From a checkpoint of a small contrastive audio-text model.
Training: muon at rate 0.0037, 5400 steps, batches of 128.
Rows from block 2 of the text encoder, named by matrix and row number. Rows with one number belong to one attention dimension. Each number is 500 + 40 x the weight over its row's rms, rounded and kept within 0 to 999. All counts start at 0. Numbers have three digits each. After the name is the row's rms in percent of the matrix's.
# v: attention query, key and value (stacked) (text_encoder.blocks.2.attn.qkv.weight, 288x128, the v third), inputs 0-42
# proj: attention output (text_encoder.blocks.2.attn.proj.weight, 128x96, transposed), outputs 0-42
v.16 102:495530469474485455532498508513445467492491493484480520481533478501588491478512553521549541489479460518547503532571444439497503432
v.17 077:467553503586464490527498418487513546549508520533490472518459455490461571560504446412539444567424499443517508469531518427451470524
v.18 092:512453497473508528405479465501542480533520534488483495488609483495515521478524511533473479476475519541457489478431544502573455581
v.19 101:495547458445496458597480523533473483457546550461526482538546523492511424572523571522532585528501430544477496544549544462535446471
v.20 097:496430499491493547523545417454471524562452515519517503481546503446475531483498470550580515463472561549529528529479508455536449513
v.21 099:453502479564530488524493518501468475493544510444498544511406529502474506503518516466449465532498462507516602483563405505481546488
v.22 107:537457473476581532482454509520441528562525566481510556525538533458547455506459544513484489433485479503513466536477538466578515600
v.23 104:531476508469439537550508503477575571522438416546548563451550488501405444563516496504551522515496527466528443467554557514446423529
v.24 077:433509466534513576433489429441562588575422489550526542467513440507512503531534520451533496538494527479452515499532526559479426560
v.25 096:530438505543566499521521517439482523470457587532537532540565569533482538518490492553563528547484564438565516535502545566498478411
v.26 088:540494501497449523491478475552495477536542467497491521469446506489485435544510499437464511556513507466492499478483401506493526474
v.27 101:476560488522413507378524487513496531525495498451454546492491499405509505489546569551544515486479574551487526501561511498502521487
v.28 104:525476475568471497442483481532450481569442589546442568462460467543531555405502446497545468507450504471510455503549540463529590492
v.29 094:490494518532548485484517579562435511572522486518465602527375510487464462467475518516514534495517529540563492454521492473553522445
v.30 105:464481510516540395450493561546520483494495534442492526517534470494619504404453562532465497476533492480428433487478485477534556476
v.31 105:528454459514480553511534494437464488475461497557583500480505508492500498525490472515561465494501557471495560548534466502556500479
v.32 071:532492512493532576430533485481471535444516570521479475466466468488502552506571519524495498479508581518466513539526469532538441481
v.33 112:556542549518515447523490538490508445547456466547557482490491447566537484470445495546542536492444538446478428575516602476489530467
v.34 094:472534521535517512475514510508433489504500457568484471475483459482487523524501397435514432475525479468507491549584435443548565471
v.35 092:449516545556517494512475426455485578522535540461522503512567475416491540523502525506457544443514520511505553501447517499502502397
v.36 093:451486518512553482493430540534464546442525483446531545508513560410455415527495478426462538511497455466548526572459494554420566533
v.37 102:483531493553508577508505539536438509518509530470454518480452549420408561521472449504516488489540473528556476493475525546537476535
v.38 091:527486563437426519490431528473527523493441506498513570487484470455453501499419453401539561423526545495516529522419546496500467492
v.39 111:425518545529541491434555476444472527486478411571459451422470451541527531455506486560500467472531454506520445534505477573505480458
v.40 095:493584485491490529510479497497479490516523515522551504552462518435456585474561474425410470489487555529492537458480445480451549485
v.41 106:548510544510457552528465484505541382483561500484470563511479538533495436478536444430489491503549488470543547449491471543495578457
v.42 072:459485429554432520512522510438468506467469493530566489499507508547543484534545527516539407474521476470428567501547476607501514428
v.43 093:467555457510478523529465511483438494511505530497492524527447523470481524478484509483557529494491554503508466543591513477566467523
v.44 095:528529523513535457426467515549531459512591507415472421498497548463435445485572499505406517541519514507498549497468467555518489483
v.45 097:496468489476460524484440505485516508507434508449436481504515541441467462551444507499531553545470523476546560549509444511523533534
proj.16 096:531498517518497430510468476464489538472481456518522395500567465497546434500513459502476463459449486457507470536466528489476538497
proj.17 079:491504493458528538458472576472518470516495469473423471523531513456544536481522534478513414518535536538480559477430452503455476509
proj.18 089:509533483494444520529515518535452466560501468455578512559476467509461533563476500387436548403517532514520424540513542437474515515
proj.19 095:491498519479523532481412495538457504463515463512426403410505576548506487497488414493455451452521518477539473543448546492548562515
proj.20 089:518527479515562490487489539467526455565509468453553560448406563497467489457471512462489480465482560554566449389556490514583481499
proj.21 098:442491488420562462502452458489520530476427505491478497505531504461547453475521498550500473542481499469499379533483492516386546479
proj.22 099:569547464481502511509488504494488502562423480502560387504473460520503551516452438465511588432539530541565415475500520498547519532
proj.23 100:479505530533537482461478468503541491485524488455433539413485470443529417430544473445448548550530550523558542491437533501527455479
proj.24 083:472498479580514496487541473492505434515462471464493569467474496434484469490496457455427528502474581539462557439526523496472474523
proj.25 096:545476502522490576508512559523462511554601476496470473521455592524516506504485456533535493522496497593462549469524456565490568522
proj.26 093:479498520491492488533559481531541452548483477520550543476422528545504447477433546566543543502510522501403510475541561472511483528
proj.27 099:500502501510490481464451487481533552498464498529514494440461456504412498486467531488494400461515539445554521436507460559451571486
proj.28 102:522550526458489563414502464488517477491479476492503458529538428432528502507473578543488502515605544506485506519453496433453505469
proj.29 092:480525515492566491472474438515492547538448514538512500485502487508498557409626519558514430503487481482538443467482441429423543525
proj.30 115:494513455530459520557532443462516567430475527471545420511615409516505528541419510446516531488466450499483477551503520506509490530
proj.31 100:562474525493501489523505532514484467542551550489511521527416512542486424515544427504537443447465515500540478363555514520455505503
proj.32 069:549528515539561505435530492518542504556501502533528557457415522566447419474474451460464551461519462481583491474522494528513559488
proj.33 104:468465520486441474539513552477437474474568505523429512478593471452466558496553492483480443535572419491462521540535503505509523535
proj.34 087:586510520456541475488470543522504527498483481545461458557492499506492554496470556518495436414447486490517561439496451452490446530
proj.35 092:449534443508538455450520543506516487456525516441457531520475497457449597486476482488495473470530474550447468548569501560433467524
proj.36 098:472532452472514449477455524509456495503442500517420432523474542561494615539451511597464499530431527527506491516527501506502524507
proj.37 092:503509456465526514483570463524492501554565460470470509538494534543559502528592514444470546492457568568557504499453409416483508447
proj.38 085:516485477512493487529555582490469488509524525531486487539489485495487545568562609561457514501483485528465498521487483439498561510
proj.39 099:487503522596525498483581503573475485502438517476496564535514452527548534522488457439467460432368508463490536502514427489434541477
proj.40 092:512524500499529456507474526489531510497496482503469497529569572523499505539480542549510583510458432471465441485477472505540523458
proj.41 105:459500512511495528473501507487486521484368469482528494479454474490561468539459585575510527554419490460477415451488493563394553480
proj.42 069:471497501448506454494487457564548496453498509485482531488459536452501436555548507520474490454472511497431488504534563496438479434
proj.43 090:508489484482492444513503493469535420492566478502452553423507505464554476515496415441452444468520514528516453496492488554481406456
proj.44 096:428498575441519503473445480519494523499456478587484545520519470492455510525491487502472520488529468462511507571530476516433543470
proj.45 096:529495478499492482544484502488488465495549500539526509509475513593489403483469488517508485491527543536545499491502544574479521446