config.yaml
encoder_arch: "gmlp"
gain_aug_db: 10
encoder_norm: "rmsnorm"
text_encoder_layers: 7
text_encoder_fused_qkv: true
text_encoder_inner_norm: false
text_encoder_drop_path: 0.05
learning_rate: 0.0037
max_grad_norm: 1.0
epochs: 26.5
lr_schedule: "cosine"
Rows from block 2 of the text encoder, named by matrix and row number. Rows with one number belong to one attention dimension. Each number is 500 + 40 x the weight over its row's rms, rounded and kept within 0 to 999. All counts start at 0. Numbers have three digits each.
# v: attention query, key and value (stacked) (text_encoder.blocks.2.attn.qkv.weight, 288x128, the v third), inputs 86-127
# proj: attention output (text_encoder.blocks.2.attn.proj.weight, 128x96, transposed), outputs 86-127
v.0:536496522470483500454467451515557428580520504490503544473411464512545462525584509477454490517529513515475535465502539491440491
proj.0:516509502513558545492405474425531509490522546498444600463570419516545441491459527475525533553529514482514538516471509469510526
v.1:543448565534477467506469490500547476538561541465475448512456483480490474523557432575470511509601482524550529471523537427492469
proj.1:537502468535560502500460550555572470453510530493497494515496432485487443406497496542554534503500490531432530456550459469548504
v.2:457505452517534532474479560470460432493531462498522524557472498464489504466530499531462540558393501454586434563448553471463516
proj.2:454493523527455586534471579482554470543478438537512521473515506550456482426542458488464479459440443481445490436436512548470414
v.3:447563552464487519496482464491545516534491525497486487500434490505452413531505513497512515476586487481509544505467452549542483
proj.3:508504529512569527531436448565520565460585482514472427493485453506495493470454546489473560476479520523517482493505413485589482
v.4:526530540457562451456437517497518455533484435470505494493534487513467514519453413465577564523490544512486504488439452525517528
proj.4:466506438527523510484548504443554485511458486504465519498481454460517420516464506556462576498519489484511462498537558540519497
v.5:435475507478467448439461548473504565516529468435485476527513464513572525514497487500511502564420563498579473484489532480462505
proj.5:479448469516555522504508598376528488489514484495486484463550525471499458439502507538515461483525496543464470494431450534491442
v.6:485448478603507476479473504540463507501562503519462484401487454459517464474477543519492564494553510450538489514464552420534527
proj.6:504452495477494501512473521578538494515544538498496558504489514473543504466504580466544444512403466497497511487512413566439515
v.7:522480557519520495414519441440470474547468480496466479515526524473530536487502477551578487471555470557542450561448530428551515
proj.7:457438416515526513544516574572519536544490517498472499513537535520495545498444588491471452497589440436466457405494484523548431
v.8:537487552477452446470504501482567478503528471427472456546489553517461542557575463475457540541533490451535526500528531450462475
proj.8:494488474542490602533461540447562496517508470486507472515577467488448455452535478493572533542522495573455509513472478534503552
v.9:440547471501473533565443501461388440472496466512465532467515465491535485467496417543538528559438497457503466481492589487489488
proj.9:498411519516457493440499508482557515542522504509524512491518486576512436466541484521507505435452520531446507465512570480473426
v.10:516552506445514496485531597460522512492554546546476494506512460531495536506422533473525517522519504496573509495580533576459534
proj.10:481491497471508501520577482429503452511446524476488515472544505520485500429570479471448456520491529481438485485526492395513518
v.11:419465558403506497482449508489523540522469480489563513522449573490509509571443400542505444509497498495562476499469554440516457
proj.11:464532472499443433459522503469435555495512462499476474489517476544584483470470564552494480411596457490444489484517518479573447
v.12:565535478441466582560492564477510543480486422529504467492464542489475499463519521516504449568462500528490511498468436505493522
proj.12:551452590523445517506454513473417500514472474461453532508523497449461511485435464537487458499457471601535567518485537513488513
v.13:473547479455483479510507496509513547501459533496486543545569509457563510499460502477534525564503530510453474564450536480524527
proj.13:491465460524535510522535519554519471466433491484440662436478480470486602506523534497481514496523479427500455505477456477522531
v.14:446491528498479535466527488502550510467462459442434482589527541517519492498523421548505461490503529464340528450468465525495447
proj.14:548562499515465458570444557437492508463520445457508473494544511472499495548442537488475518554551504546517462544472501564523548
v.15:480466556471473458415458426430553509567415534485558499440502514494533485522485430537525484447550520548479520566437441496562456
proj.15:499463429476533518477522427592460516507516487501435585484417512464578534546416569518522567463580479449515465525532525486539465
v.16:440445468467447486532411525517556540502447461470517558458561579511515510514511451399493499489492483468455528529487475430470479
proj.16:504520433514560468456467491491455537508492448462506519488466518508518501548539534512545521468491413505532433557474371616535558
v.17:546501488518450496527472513528461488513479539486479475419528517549535466470532519500550491421464472529474569506556530512529474
proj.17:513459516482598498507489475577481497572505511577594426537498547552500485516478466476467536456492476596489451488530483480492491
v.18:472494500555563420485483546447525532515492489498570467470448532491426487534464424543526465534495575483484514559486483446483441
proj.18:512516451526515452477543529531543466506453517455454544468438421515512462453527542496523534428524531499521543508463551464590501
v.19:474496459487555518573490427507502518513546408491459524533532534488476472549455518480519454474582471507399505467459523537433495
proj.19:539563475505399403542427475524461575451539481476485477516511519458508538494510588462527463532488504494550461554484460525514534
v.20:539494513482553458428522579545442529466512507581498484479496477518473565513494568532476466526531468500584479534588527481457503
proj.20:425501497477448528495480546519507479526477521508522532498509491460530496479521497513536491499446468570445533497538447539519535
v.21:548470463478510529503472483520530503501449545505534432494513550473503477474392471456536516486570451498466533523487472432528489
proj.21:529533461467555428425567448468463525482479455513461437483501519529497510546438506483509515466516511464499546484537466527508553
v.22:475517497477570462434498488485449479474502462538530528420478485491525488532449449562525441565486513474468496579526519486453494
proj.22:458541508478443433459526455487515480528485456510473618455497462506581463553496577504514490451440444501477498539536554484583488
v.23:442505482487564550469427462471516431505547510499484484549507468501480506506527519481516537495420477486560474486536494541471522
proj.23:454544582504468607487473513504527489558457478472448529535452460532477496460491528528460531523564452535443464469481552503532490
v.24:498481494530481534450543484454503491516598473576485398503523480491522473438492507558484497526477518540525517479513483518494545
proj.24:487508577466533503563463483532548467546487477461467560495542521478505537394467471450441492531478522584452542506507579452560476
v.25:562570465487470481530549487506532593557512532423464521520491490547461536559469482532525470507546486485505495539529515549466484
proj.25:489509425456574461493596522520503510442492555503495484467503478511502525472534555464446462552529509477453462526590393462493522
v.26:552572545436496429489525524530480465388498489563478515549549458489528499529502492503478549501531512505604428489482533479501440
proj.26:510535504496428536530476581435518497469532508503455395528606509497490423526461404516486466496499505455483469466571481525486547
v.27:481504507442461551486540485474531471491535563520461507441500511529545450451433530496474497455569402507481536510520538496476506
proj.27:458547538493507546506499412568478501512510509533592602469537574496573547522536462456539573523380493446536452549516528519471527
v.28:518520467566467466501524457467496457479531477493521439454517460570516446423507430466525571451430453485494530507503474501422491
proj.28:504505458498576448460549526487577475550471477480561505499459564500476422506547466432508534490517521471498482504535528553431507
v.29:543497450502538487453471493479539501476466526456511465505452491466505443447516524506517543512554428468440495531469504461406458
proj.29:480539526493552460483486562514535508509480468502576563476464503514512433532488522470524543463469491453511510461508439581495549
v.30:481487524496500472466545460534514528584519433483480509476451529484497499496495438481510449535508572542427515484479517464482558
proj.30:500478507558505417469489460448531528524479524513556546460545504517550505497484547508541478515557475474520499524438544499552495
v.31:555448443467481571517458527525523507465451540486500556511464509457481508506535489568446459552520415447463486487465477400470477
proj.31:467533441543535468428500561545515492415500484483455523474479486460501486530473463539511518442456463493566557505556410608485505
v.32:554483510463461493495532493526509479470545581533411573548520452471512504537504516546482496532586468474543546506537509493419519
proj.32:510508465527507507514522465572564489497497492475485568429492471460484527420581456465521561527465495461432506539563423447555503
v.33:533444493578536529444525472504471457515525453523546469525479485463496520472509498487483491450462484506557489543438507494496510
proj.33:462510454495501482519481529527530492502527437496500535501460543560543495460498580446455471530561445453469492450513482602477468
v.34:514482376471511528595501564564541484491450447544464568388508485480544498503456485521433521501491481475483512503530536506462501
proj.34:503581525548544480464492504482499479507520488515576535463538553624531462538496416465484515444369470455508475565525428576516473
v.35:528456509504506472494471496517476507506452589467497502504494485546539553535553522562518524509523531529535471503512523642503458
proj.35:494426462509526584527486424535454508489569455520562526482492495493490526423499457482492627516470523493433505540532523428497459
v.36:529505457468555509530423491535531477515456425471474565445527492512569536546379481545489503518541547496488437483485489531503541
proj.36:506540544494482567439549547431424485521507533500474554455511461550486520514412501515466521527420497467478499561440545506484415
v.37:521516513517530485501503472459589503550470515508574484516502533501463451496534505503485493456567549494374526552533488544465428
proj.37:538507517488498537467528448526517477518486546478589542495415478575477503557537480507513516495527526549506512504553522428543552
v.38:518462513547492427423565491552423475563505525475516483462442449483582514472541537513483451513462535468479459482436528484534517
proj.38:490479447495450560500458502516571482525507507519480582500452518474577485480456498478440512558487513525511485479500604475491384
v.39:520413516554431525527457582520539521486431497461492525509492541491498520477494498521436519481537523414476556499494458475467541
proj.39:524476514530548471530548542507473507527536484481536520477420489549440514414548390498509535536464512469463554540460485509523503
v.40:579527543415426430489549526497468416493593452477513521507503553488554460554496491478523478466480496508493578500412531538556507
proj.40:504423477535484594480522441461524517575488503486574490485561475530484502541491490503479514511450495567518463460631469466482417
v.41:533473504483508469466542448531516501462514513460480448413498477478566518537440464563516525464491477458500545472504502424573487
proj.41:505501479473491461445541496451517525509453480493453458526563541470531472591438505451549487517501558550526486541557529515449474
v.42:514453497464488560540479484512533588475460490534514441453499492531492526502452492496527502461543501504481491485437427546544540
proj.42:536481463535550469494549458490395545452524454528435459481435557454488577452370513488471534522525525435535556581484487542443463
v.43:515465522504601489429633501535480417478542479616572462534470504458468456433527538463506484451536472492501527540527510495525478
proj.43:447567474476426483503507374503575546493477442498526479511542535482574522548529520463489502534431458496459503476585462574485566
v.44:525549487553473492551438490452597453503434580449506500465423526523454507532515463466484575510526483502547507523514479524501473
proj.44:571535458512582581472513479541461443510510459462448510505477412542456442468501492495509572517516510402496561509449503457501537
v.45:517531507444480555450563560506550400467529585464519535519548563574528512530514488510473471525533421523524502531560497428525470
proj.45:466533468428536570504497510451516473461463545506446541490536481456510482582524441473492486519442526529510436536531495502421588
v.46:465429514491558488432484519498463557536523497442504508506515538533489534546534478607544444487534447539459532490520530587497471
proj.46:431477464466509388527442509530455560469505486518584520490451501498555510505470585540507577473526510519467476506581504520479498
v.47:455531532488457472488445502517496510506539524571578510537479456511513485469416494538450534472534500500513452423516505497495498
proj.47:471532570500487549377486513457445517515521551551616479470465536482564467517493478551519542435531526456520541484457538527426459
v.48:561515397478482513497486518469435504451518441511547476481495486475491453494438533608512489539436460521476467453507397575456520
proj.48:487518508525524491583562450545487461524480526491479548495437541477472500554573564554471527527557499459524469486495509444493426
v.49:472402527441492469437503507516400588530478516487586524498508515489516469499427501603528454455524607526475497513537496550494484
proj.49:539517447471524584504508540470589528472493603486413506537490534480430555526536527552464476484414467441437499468516502514426366
v.50:515513532443418472481530518514465485524475474602508463518561521531480490523415522495471477427499466513470491497456561418550529
proj.50:501488471457565480474466572573532492448525491449418471477461486432514567499525523551553505526506553450493549414481466549480503
v.51:482478501465477504554518539458531494497458446473509544564528482524514504525536522580518520437485522452563539442474510523499609
proj.51:600507494488541418474450387528456541512491506502577458485550538465468490545489486511490453552575527516522515525507469497473515
v.52:516453511481533447511480582487495451520560411493469565459499494533542502468549470558501467479504484497531514525474520568576490
proj.52:534560504420462465547530481485493559513525484492552425501494540491440499541467522458502520470516516523598483530559465539489512
v.53:560584504567416489509518458459519523474520466514472501541427481443413505466478454494530532486488498528500595517455483485504496
proj.53:501489497528557479573466491509436515498525457523519586436520534457428540504468442591503451525453494470474495438510439541497591
v.54:500421471565505516479525502492527491574448460516500470490540481521531515484571446473479594482482448477435470435506532565509537
proj.54:515427483537485516481462571592470549552397481489511520473459561429580548533523549526556483544509507479491483420506552427465579
v.55:524449540568497487522528503516481511595437535454433524487446421526534464525537505477520601530564482475437549516583548543465480
proj.55:547524459438376570490500528479520545532499408492541496524505597462531570422425435503537524508415489487447481489490541496506544
v.56:522546413467569459524465564503507541411445503500556467443519504458533507512504489543496500476494467456507454551484437453552475
proj.56:619455560518473547529558462528405510483515541514475453454525441481482492476547554431430546490500493570483423454532485377530524
v.57:503490538511551462525520444527466531530528574464581590480510473462540494534433526427501510591526469500513478479495572529519468
proj.57:373475516453419551490505464456478496467448505588455524461454437505501447467492407509526481453494475503555510532488509528495464
v.58:442472461501488548490385521515512483438500445524503477438451437498555522488470502482505495549461480509479493468508416571455501
proj.58:455502550495519554510623488479544460545499524508553515512511428541569502498560479489457532498531468459476474522457519422530507
v.59:518534483450507567528475505489446484488550503567552524499526511543425425561504498434502401489455510518502467516474491427507461
proj.59:473482567476541471479459487479460529459519540458435482492489455474483490451510511447515512501573423495497578487465461476527444
v.60:437515505444539496533474542517538478508542450486456588444492524477528533502508468469457479492492495523475544553413569470527454
proj.60:424530538474495494460526505496536509464498486500450417507491490559538551543501502486535540497558450518562476573535477593514474
v.61:536521492496579563499443497495449500448511518521563456504538596504512535517556483454497510604493505489553590477478469502449495
proj.61:466404507567533483459438467481423440472535588509482525457502479494421409516516549497485516591570486458495548537442488421498442
v.62:464452549435428511519475521537522437509413447521459432528526462451508478472533533523540540513517475520496516512501557466552504
proj.62:444469450451524485434549517523456495491540453512534545504481492516512560486416487550528508509562597474494491532504523627493551
v.63:463477533473565477512493494498568600484497536473534533493472541534522509483539485540543514557555520479553481534494470471479477
proj.63:476550516521481536491520481466528485498498492506495481513521450556469396442564520449475491475462526581532495507467532478509508
v.64:475524530519433561522423549544496523503509469478522477543451505461440487446553587536533546515557448553480495440415549480520423
proj.64:485470496497457424516455496420454492468468514536428529560495543499393515472399514519516567427513513536518522568527499504540450
v.65:524557465478498442530514511454538485485477488443521568468479464551514463527452448637541520495564527545516556536467468540587456
proj.65:489554527508485590503508376531453558478529528539507559493481509524507507485568473527495527492520563570505523517461461562422514
v.66:446530512484596525524409428444460552565481561476558450541465504527481494515463477503495481471584552552524513483540480528470502
proj.66:548498488505472508476484537448540408490503558494485490485511506488538437507450471450473415480442463458515486516549530459469447
v.67:502548505444410605486512503522532500517476482471403473515512503511494491479470542455539481481494522513505442478448612431506525
proj.67:535435466465498496494436461502535524458526443548564470550516553488447526465509487486502549461536485439486553431503502602509423
v.68:488567493516434421485552480458503505542478530472467589493538509545486500511472505615588504485520574496486504595490527492487558
proj.68:554608463508573619518456496523507512525491540522534558485510508462481544487566419536445474493475534534484487454535431567412514
v.69:482487430489558502447383552501453495503502509460556507474470551475487411532483516600532581477535537504503426531549503562503520
proj.69:462583514524440593500534464496496538534488528536467516494448535536527548431494518529474492463516498531507470455489522392475498
v.70:459450482444491524521416525486499451538368563450483496400509507478494488539442489565516502506481459473456541475485554432506504
proj.70:526511512431519517470502505571514530465485506525491524541521500520565586402484475471499493498523561582499477480529466529530461
v.71:544533508480608440493531455515473464475505517477571475438489497511476547489471401404528466613492492539506523586438493507525514
proj.71:461495576565482489557461500501420500471543563500551474465447449425496438433461491471479495513507434483529523486481530545481496
v.72:462432507539526536516449472516517429530476526515453529576534461522518499445550587523516455486452488484453431424520522469515524
proj.72:500518497440503419469503600501532487522458544493511539518482469538532535556465495517544452506549611530572533523559491552505509
v.73:540501454545427503477542589542516512501463555501549508514543410508494449474568532488471503530500419425530514555535476525454420
proj.73:427497500451473500457498399470491495471475482474441504551556513459456498436552564484589538513465473559443522532504538374550534
v.74:527433494546527469460545566456437468509500593517498548416460466564538456504494462590481470478471502453482467494491484503529495
proj.74:571564548481521498525486453480531580536493543518473468554534513484505508436507507459491427548502506565547479475508399520513499
v.75:531462509394480541540469490484409535475457457522545541482490553475516532554440513514496405528432465466568513485459510525511478
proj.75:512424500499610432480506467515488459481521471535463462498467474533470453572586519462471479560526463434474470588514449474513444
v.76:510478557474535495555452572538466492462492516530514465444531463533538491527498519540479525525474459540444518439507500459447486
proj.76:485501542460398531489480469545562485438468527467393493489550494492581517461500490474491561502514528486554551511454462469534449
v.77:541476501565522570474385502510574401448511462523487495494426507494552535478546482457485550499429514462479503443492488492450528
proj.77:543446549499477500523513545512397529538491494558536497482522508476478544445469490476490529497532525514480516524500486423587563
v.78:531501534444506503543512503489503489478424497464503485521480518557484479497455574417468546457549499579413523571529451488465526
proj.78:415527511522454489558556569496509483473533461481435538535469485452600516446493497528489515494477479507478502496493553520523498
v.79:523497474494458547446484538494559484408455542474518438522529466539443478526418546576470534465508558519504542488534408483533507
proj.79:491524504541560477487547442538515553485532495487447636465490461518564493537517490497473448522485588615445515486440425484461559
v.80:472488541477466449523578487507393530490529497525517389586445506482477515444504504529488459497549509527500480471476497518538539
proj.80:569494474579575470498467564403494482516445541536543444447510517498399506497444493536453493447404479461516470517541496517480469
v.81:558525468570491528489551466539554430578561518465480579527536476465467447500622518450506505552485525497525483511524521559394493
proj.81:433570480502483436496438497478473480463490487497508488525517564541437520483396533482560528479520501505474517580518563509518492
v.82:511514427491554506547487524506568492460514436496554496478586389502520529515541457449520515522441511446527542442528517530502470
proj.82:492460473472582518468528457536502530400466551507578434466553473456498491519502450440523533491477502449477508426498472424485573
v.83:481511504472482443550499507539447512424535482510523449512525490381494545477513518472478479534462474466554513502497489501465502
proj.83:422485473572600530515547541469539484457503554524525534503571452572458493556467514566501559507440535471496465516489520395560534
v.84:466548511477456545487548457520507449553422460514476532513527401506516491534506436474470466481405512512448547461489547495576451
proj.84:572480515499529485495441535564531521455488535483587473463467515466567617584481462481549499506542444443499526470534476561466498
v.85:435457444477522480431480495498539540490458452425570538579516549465541572453509473542459506474446555524552473559510511484544569
proj.85:537516500499497503531523542538491496514466523546429497505501500512504490561584559475470521465435528545478442465503531426481529
v.86:430421491526553550514465501544538544512408533539457462511489418523517536460555493469485510502505446447397482419491546491533477
proj.86:493461529476444452495520558516524476511427478464495472457484496444547516555469493465563504452493509500535466492492541483476515
v.87:475556480469518455472526525543455445494507523548592511528580410492521450533494525515502480512543478476514464550497517498510506
proj.87:540495492469491540467529506463490533420556577439450493491505457464463513417425500469501566444511559541487530507516550452566482
v.88:549439562568471395464575457500464533524525564515488431505426485479436533484459513506463488525514466531525563500600481475489495
proj.88:516526450523518459528535612463590516562492449466440521490514443534530516468470470562495443547366571437415451489517451559514544
v.89:515471504554551472527549520533456505498467613511534395489557438486503480466516493468486519541517424512452517531546500541488460
proj.89:423434460501436532484494503492457483546461499477478532511501531443505524498463536484511494546488525512529471429494524544489507
v.90:421528488473469459479583516580500561478535495514540485456487477489495508513418534535430481473506463554513544531437497524463462
proj.90:471534482567507559464461438493585474483480520514358440492485486527528536517617524523515555493502487433528473523480476578513440
v.91:513600489458544488487549467509455490451559497530547428452573479502466493502464474391516438484496482491491386554484548508518503
proj.91:476441528530498533521521495512475477477544516474584427515468450447501519495425476466449538431487431525506530394478533516504537
v.92:519551470488433560547604504503571478459440472411509461578543431555468502503510524441535547573520519507509558463517485531493465
proj.92:461475436556565488507521490498471512458517509539633535483488496510468516502466479521477542426459511472420523519511523505463552
v.93:507539526512497512468467490513506397460537501507413542501605539461482528459548512504501551575489551503543536531456566500462474
proj.93:436486465519513543512490461440440478478588554566544600462548501519421461557484504468509542507528591486516497555495434574484488
v.94:524446508499513415493547541531509484445506523506558502454530462508523508494508534505508548535585465407506433521474472489493536
proj.94:497531481539546501468543493448478501495502528485486464481515443446427455431418512500479506520500551588509500493493566473550518
v.95:508559447552446537547535570519573444402449525469543469478540417495484448521471501509486499573478474477441568486490382501534433
proj.95:475502497517519495484497441509432579467507559475544593498499479485495548469543552498524528500543534605475525529558517465509514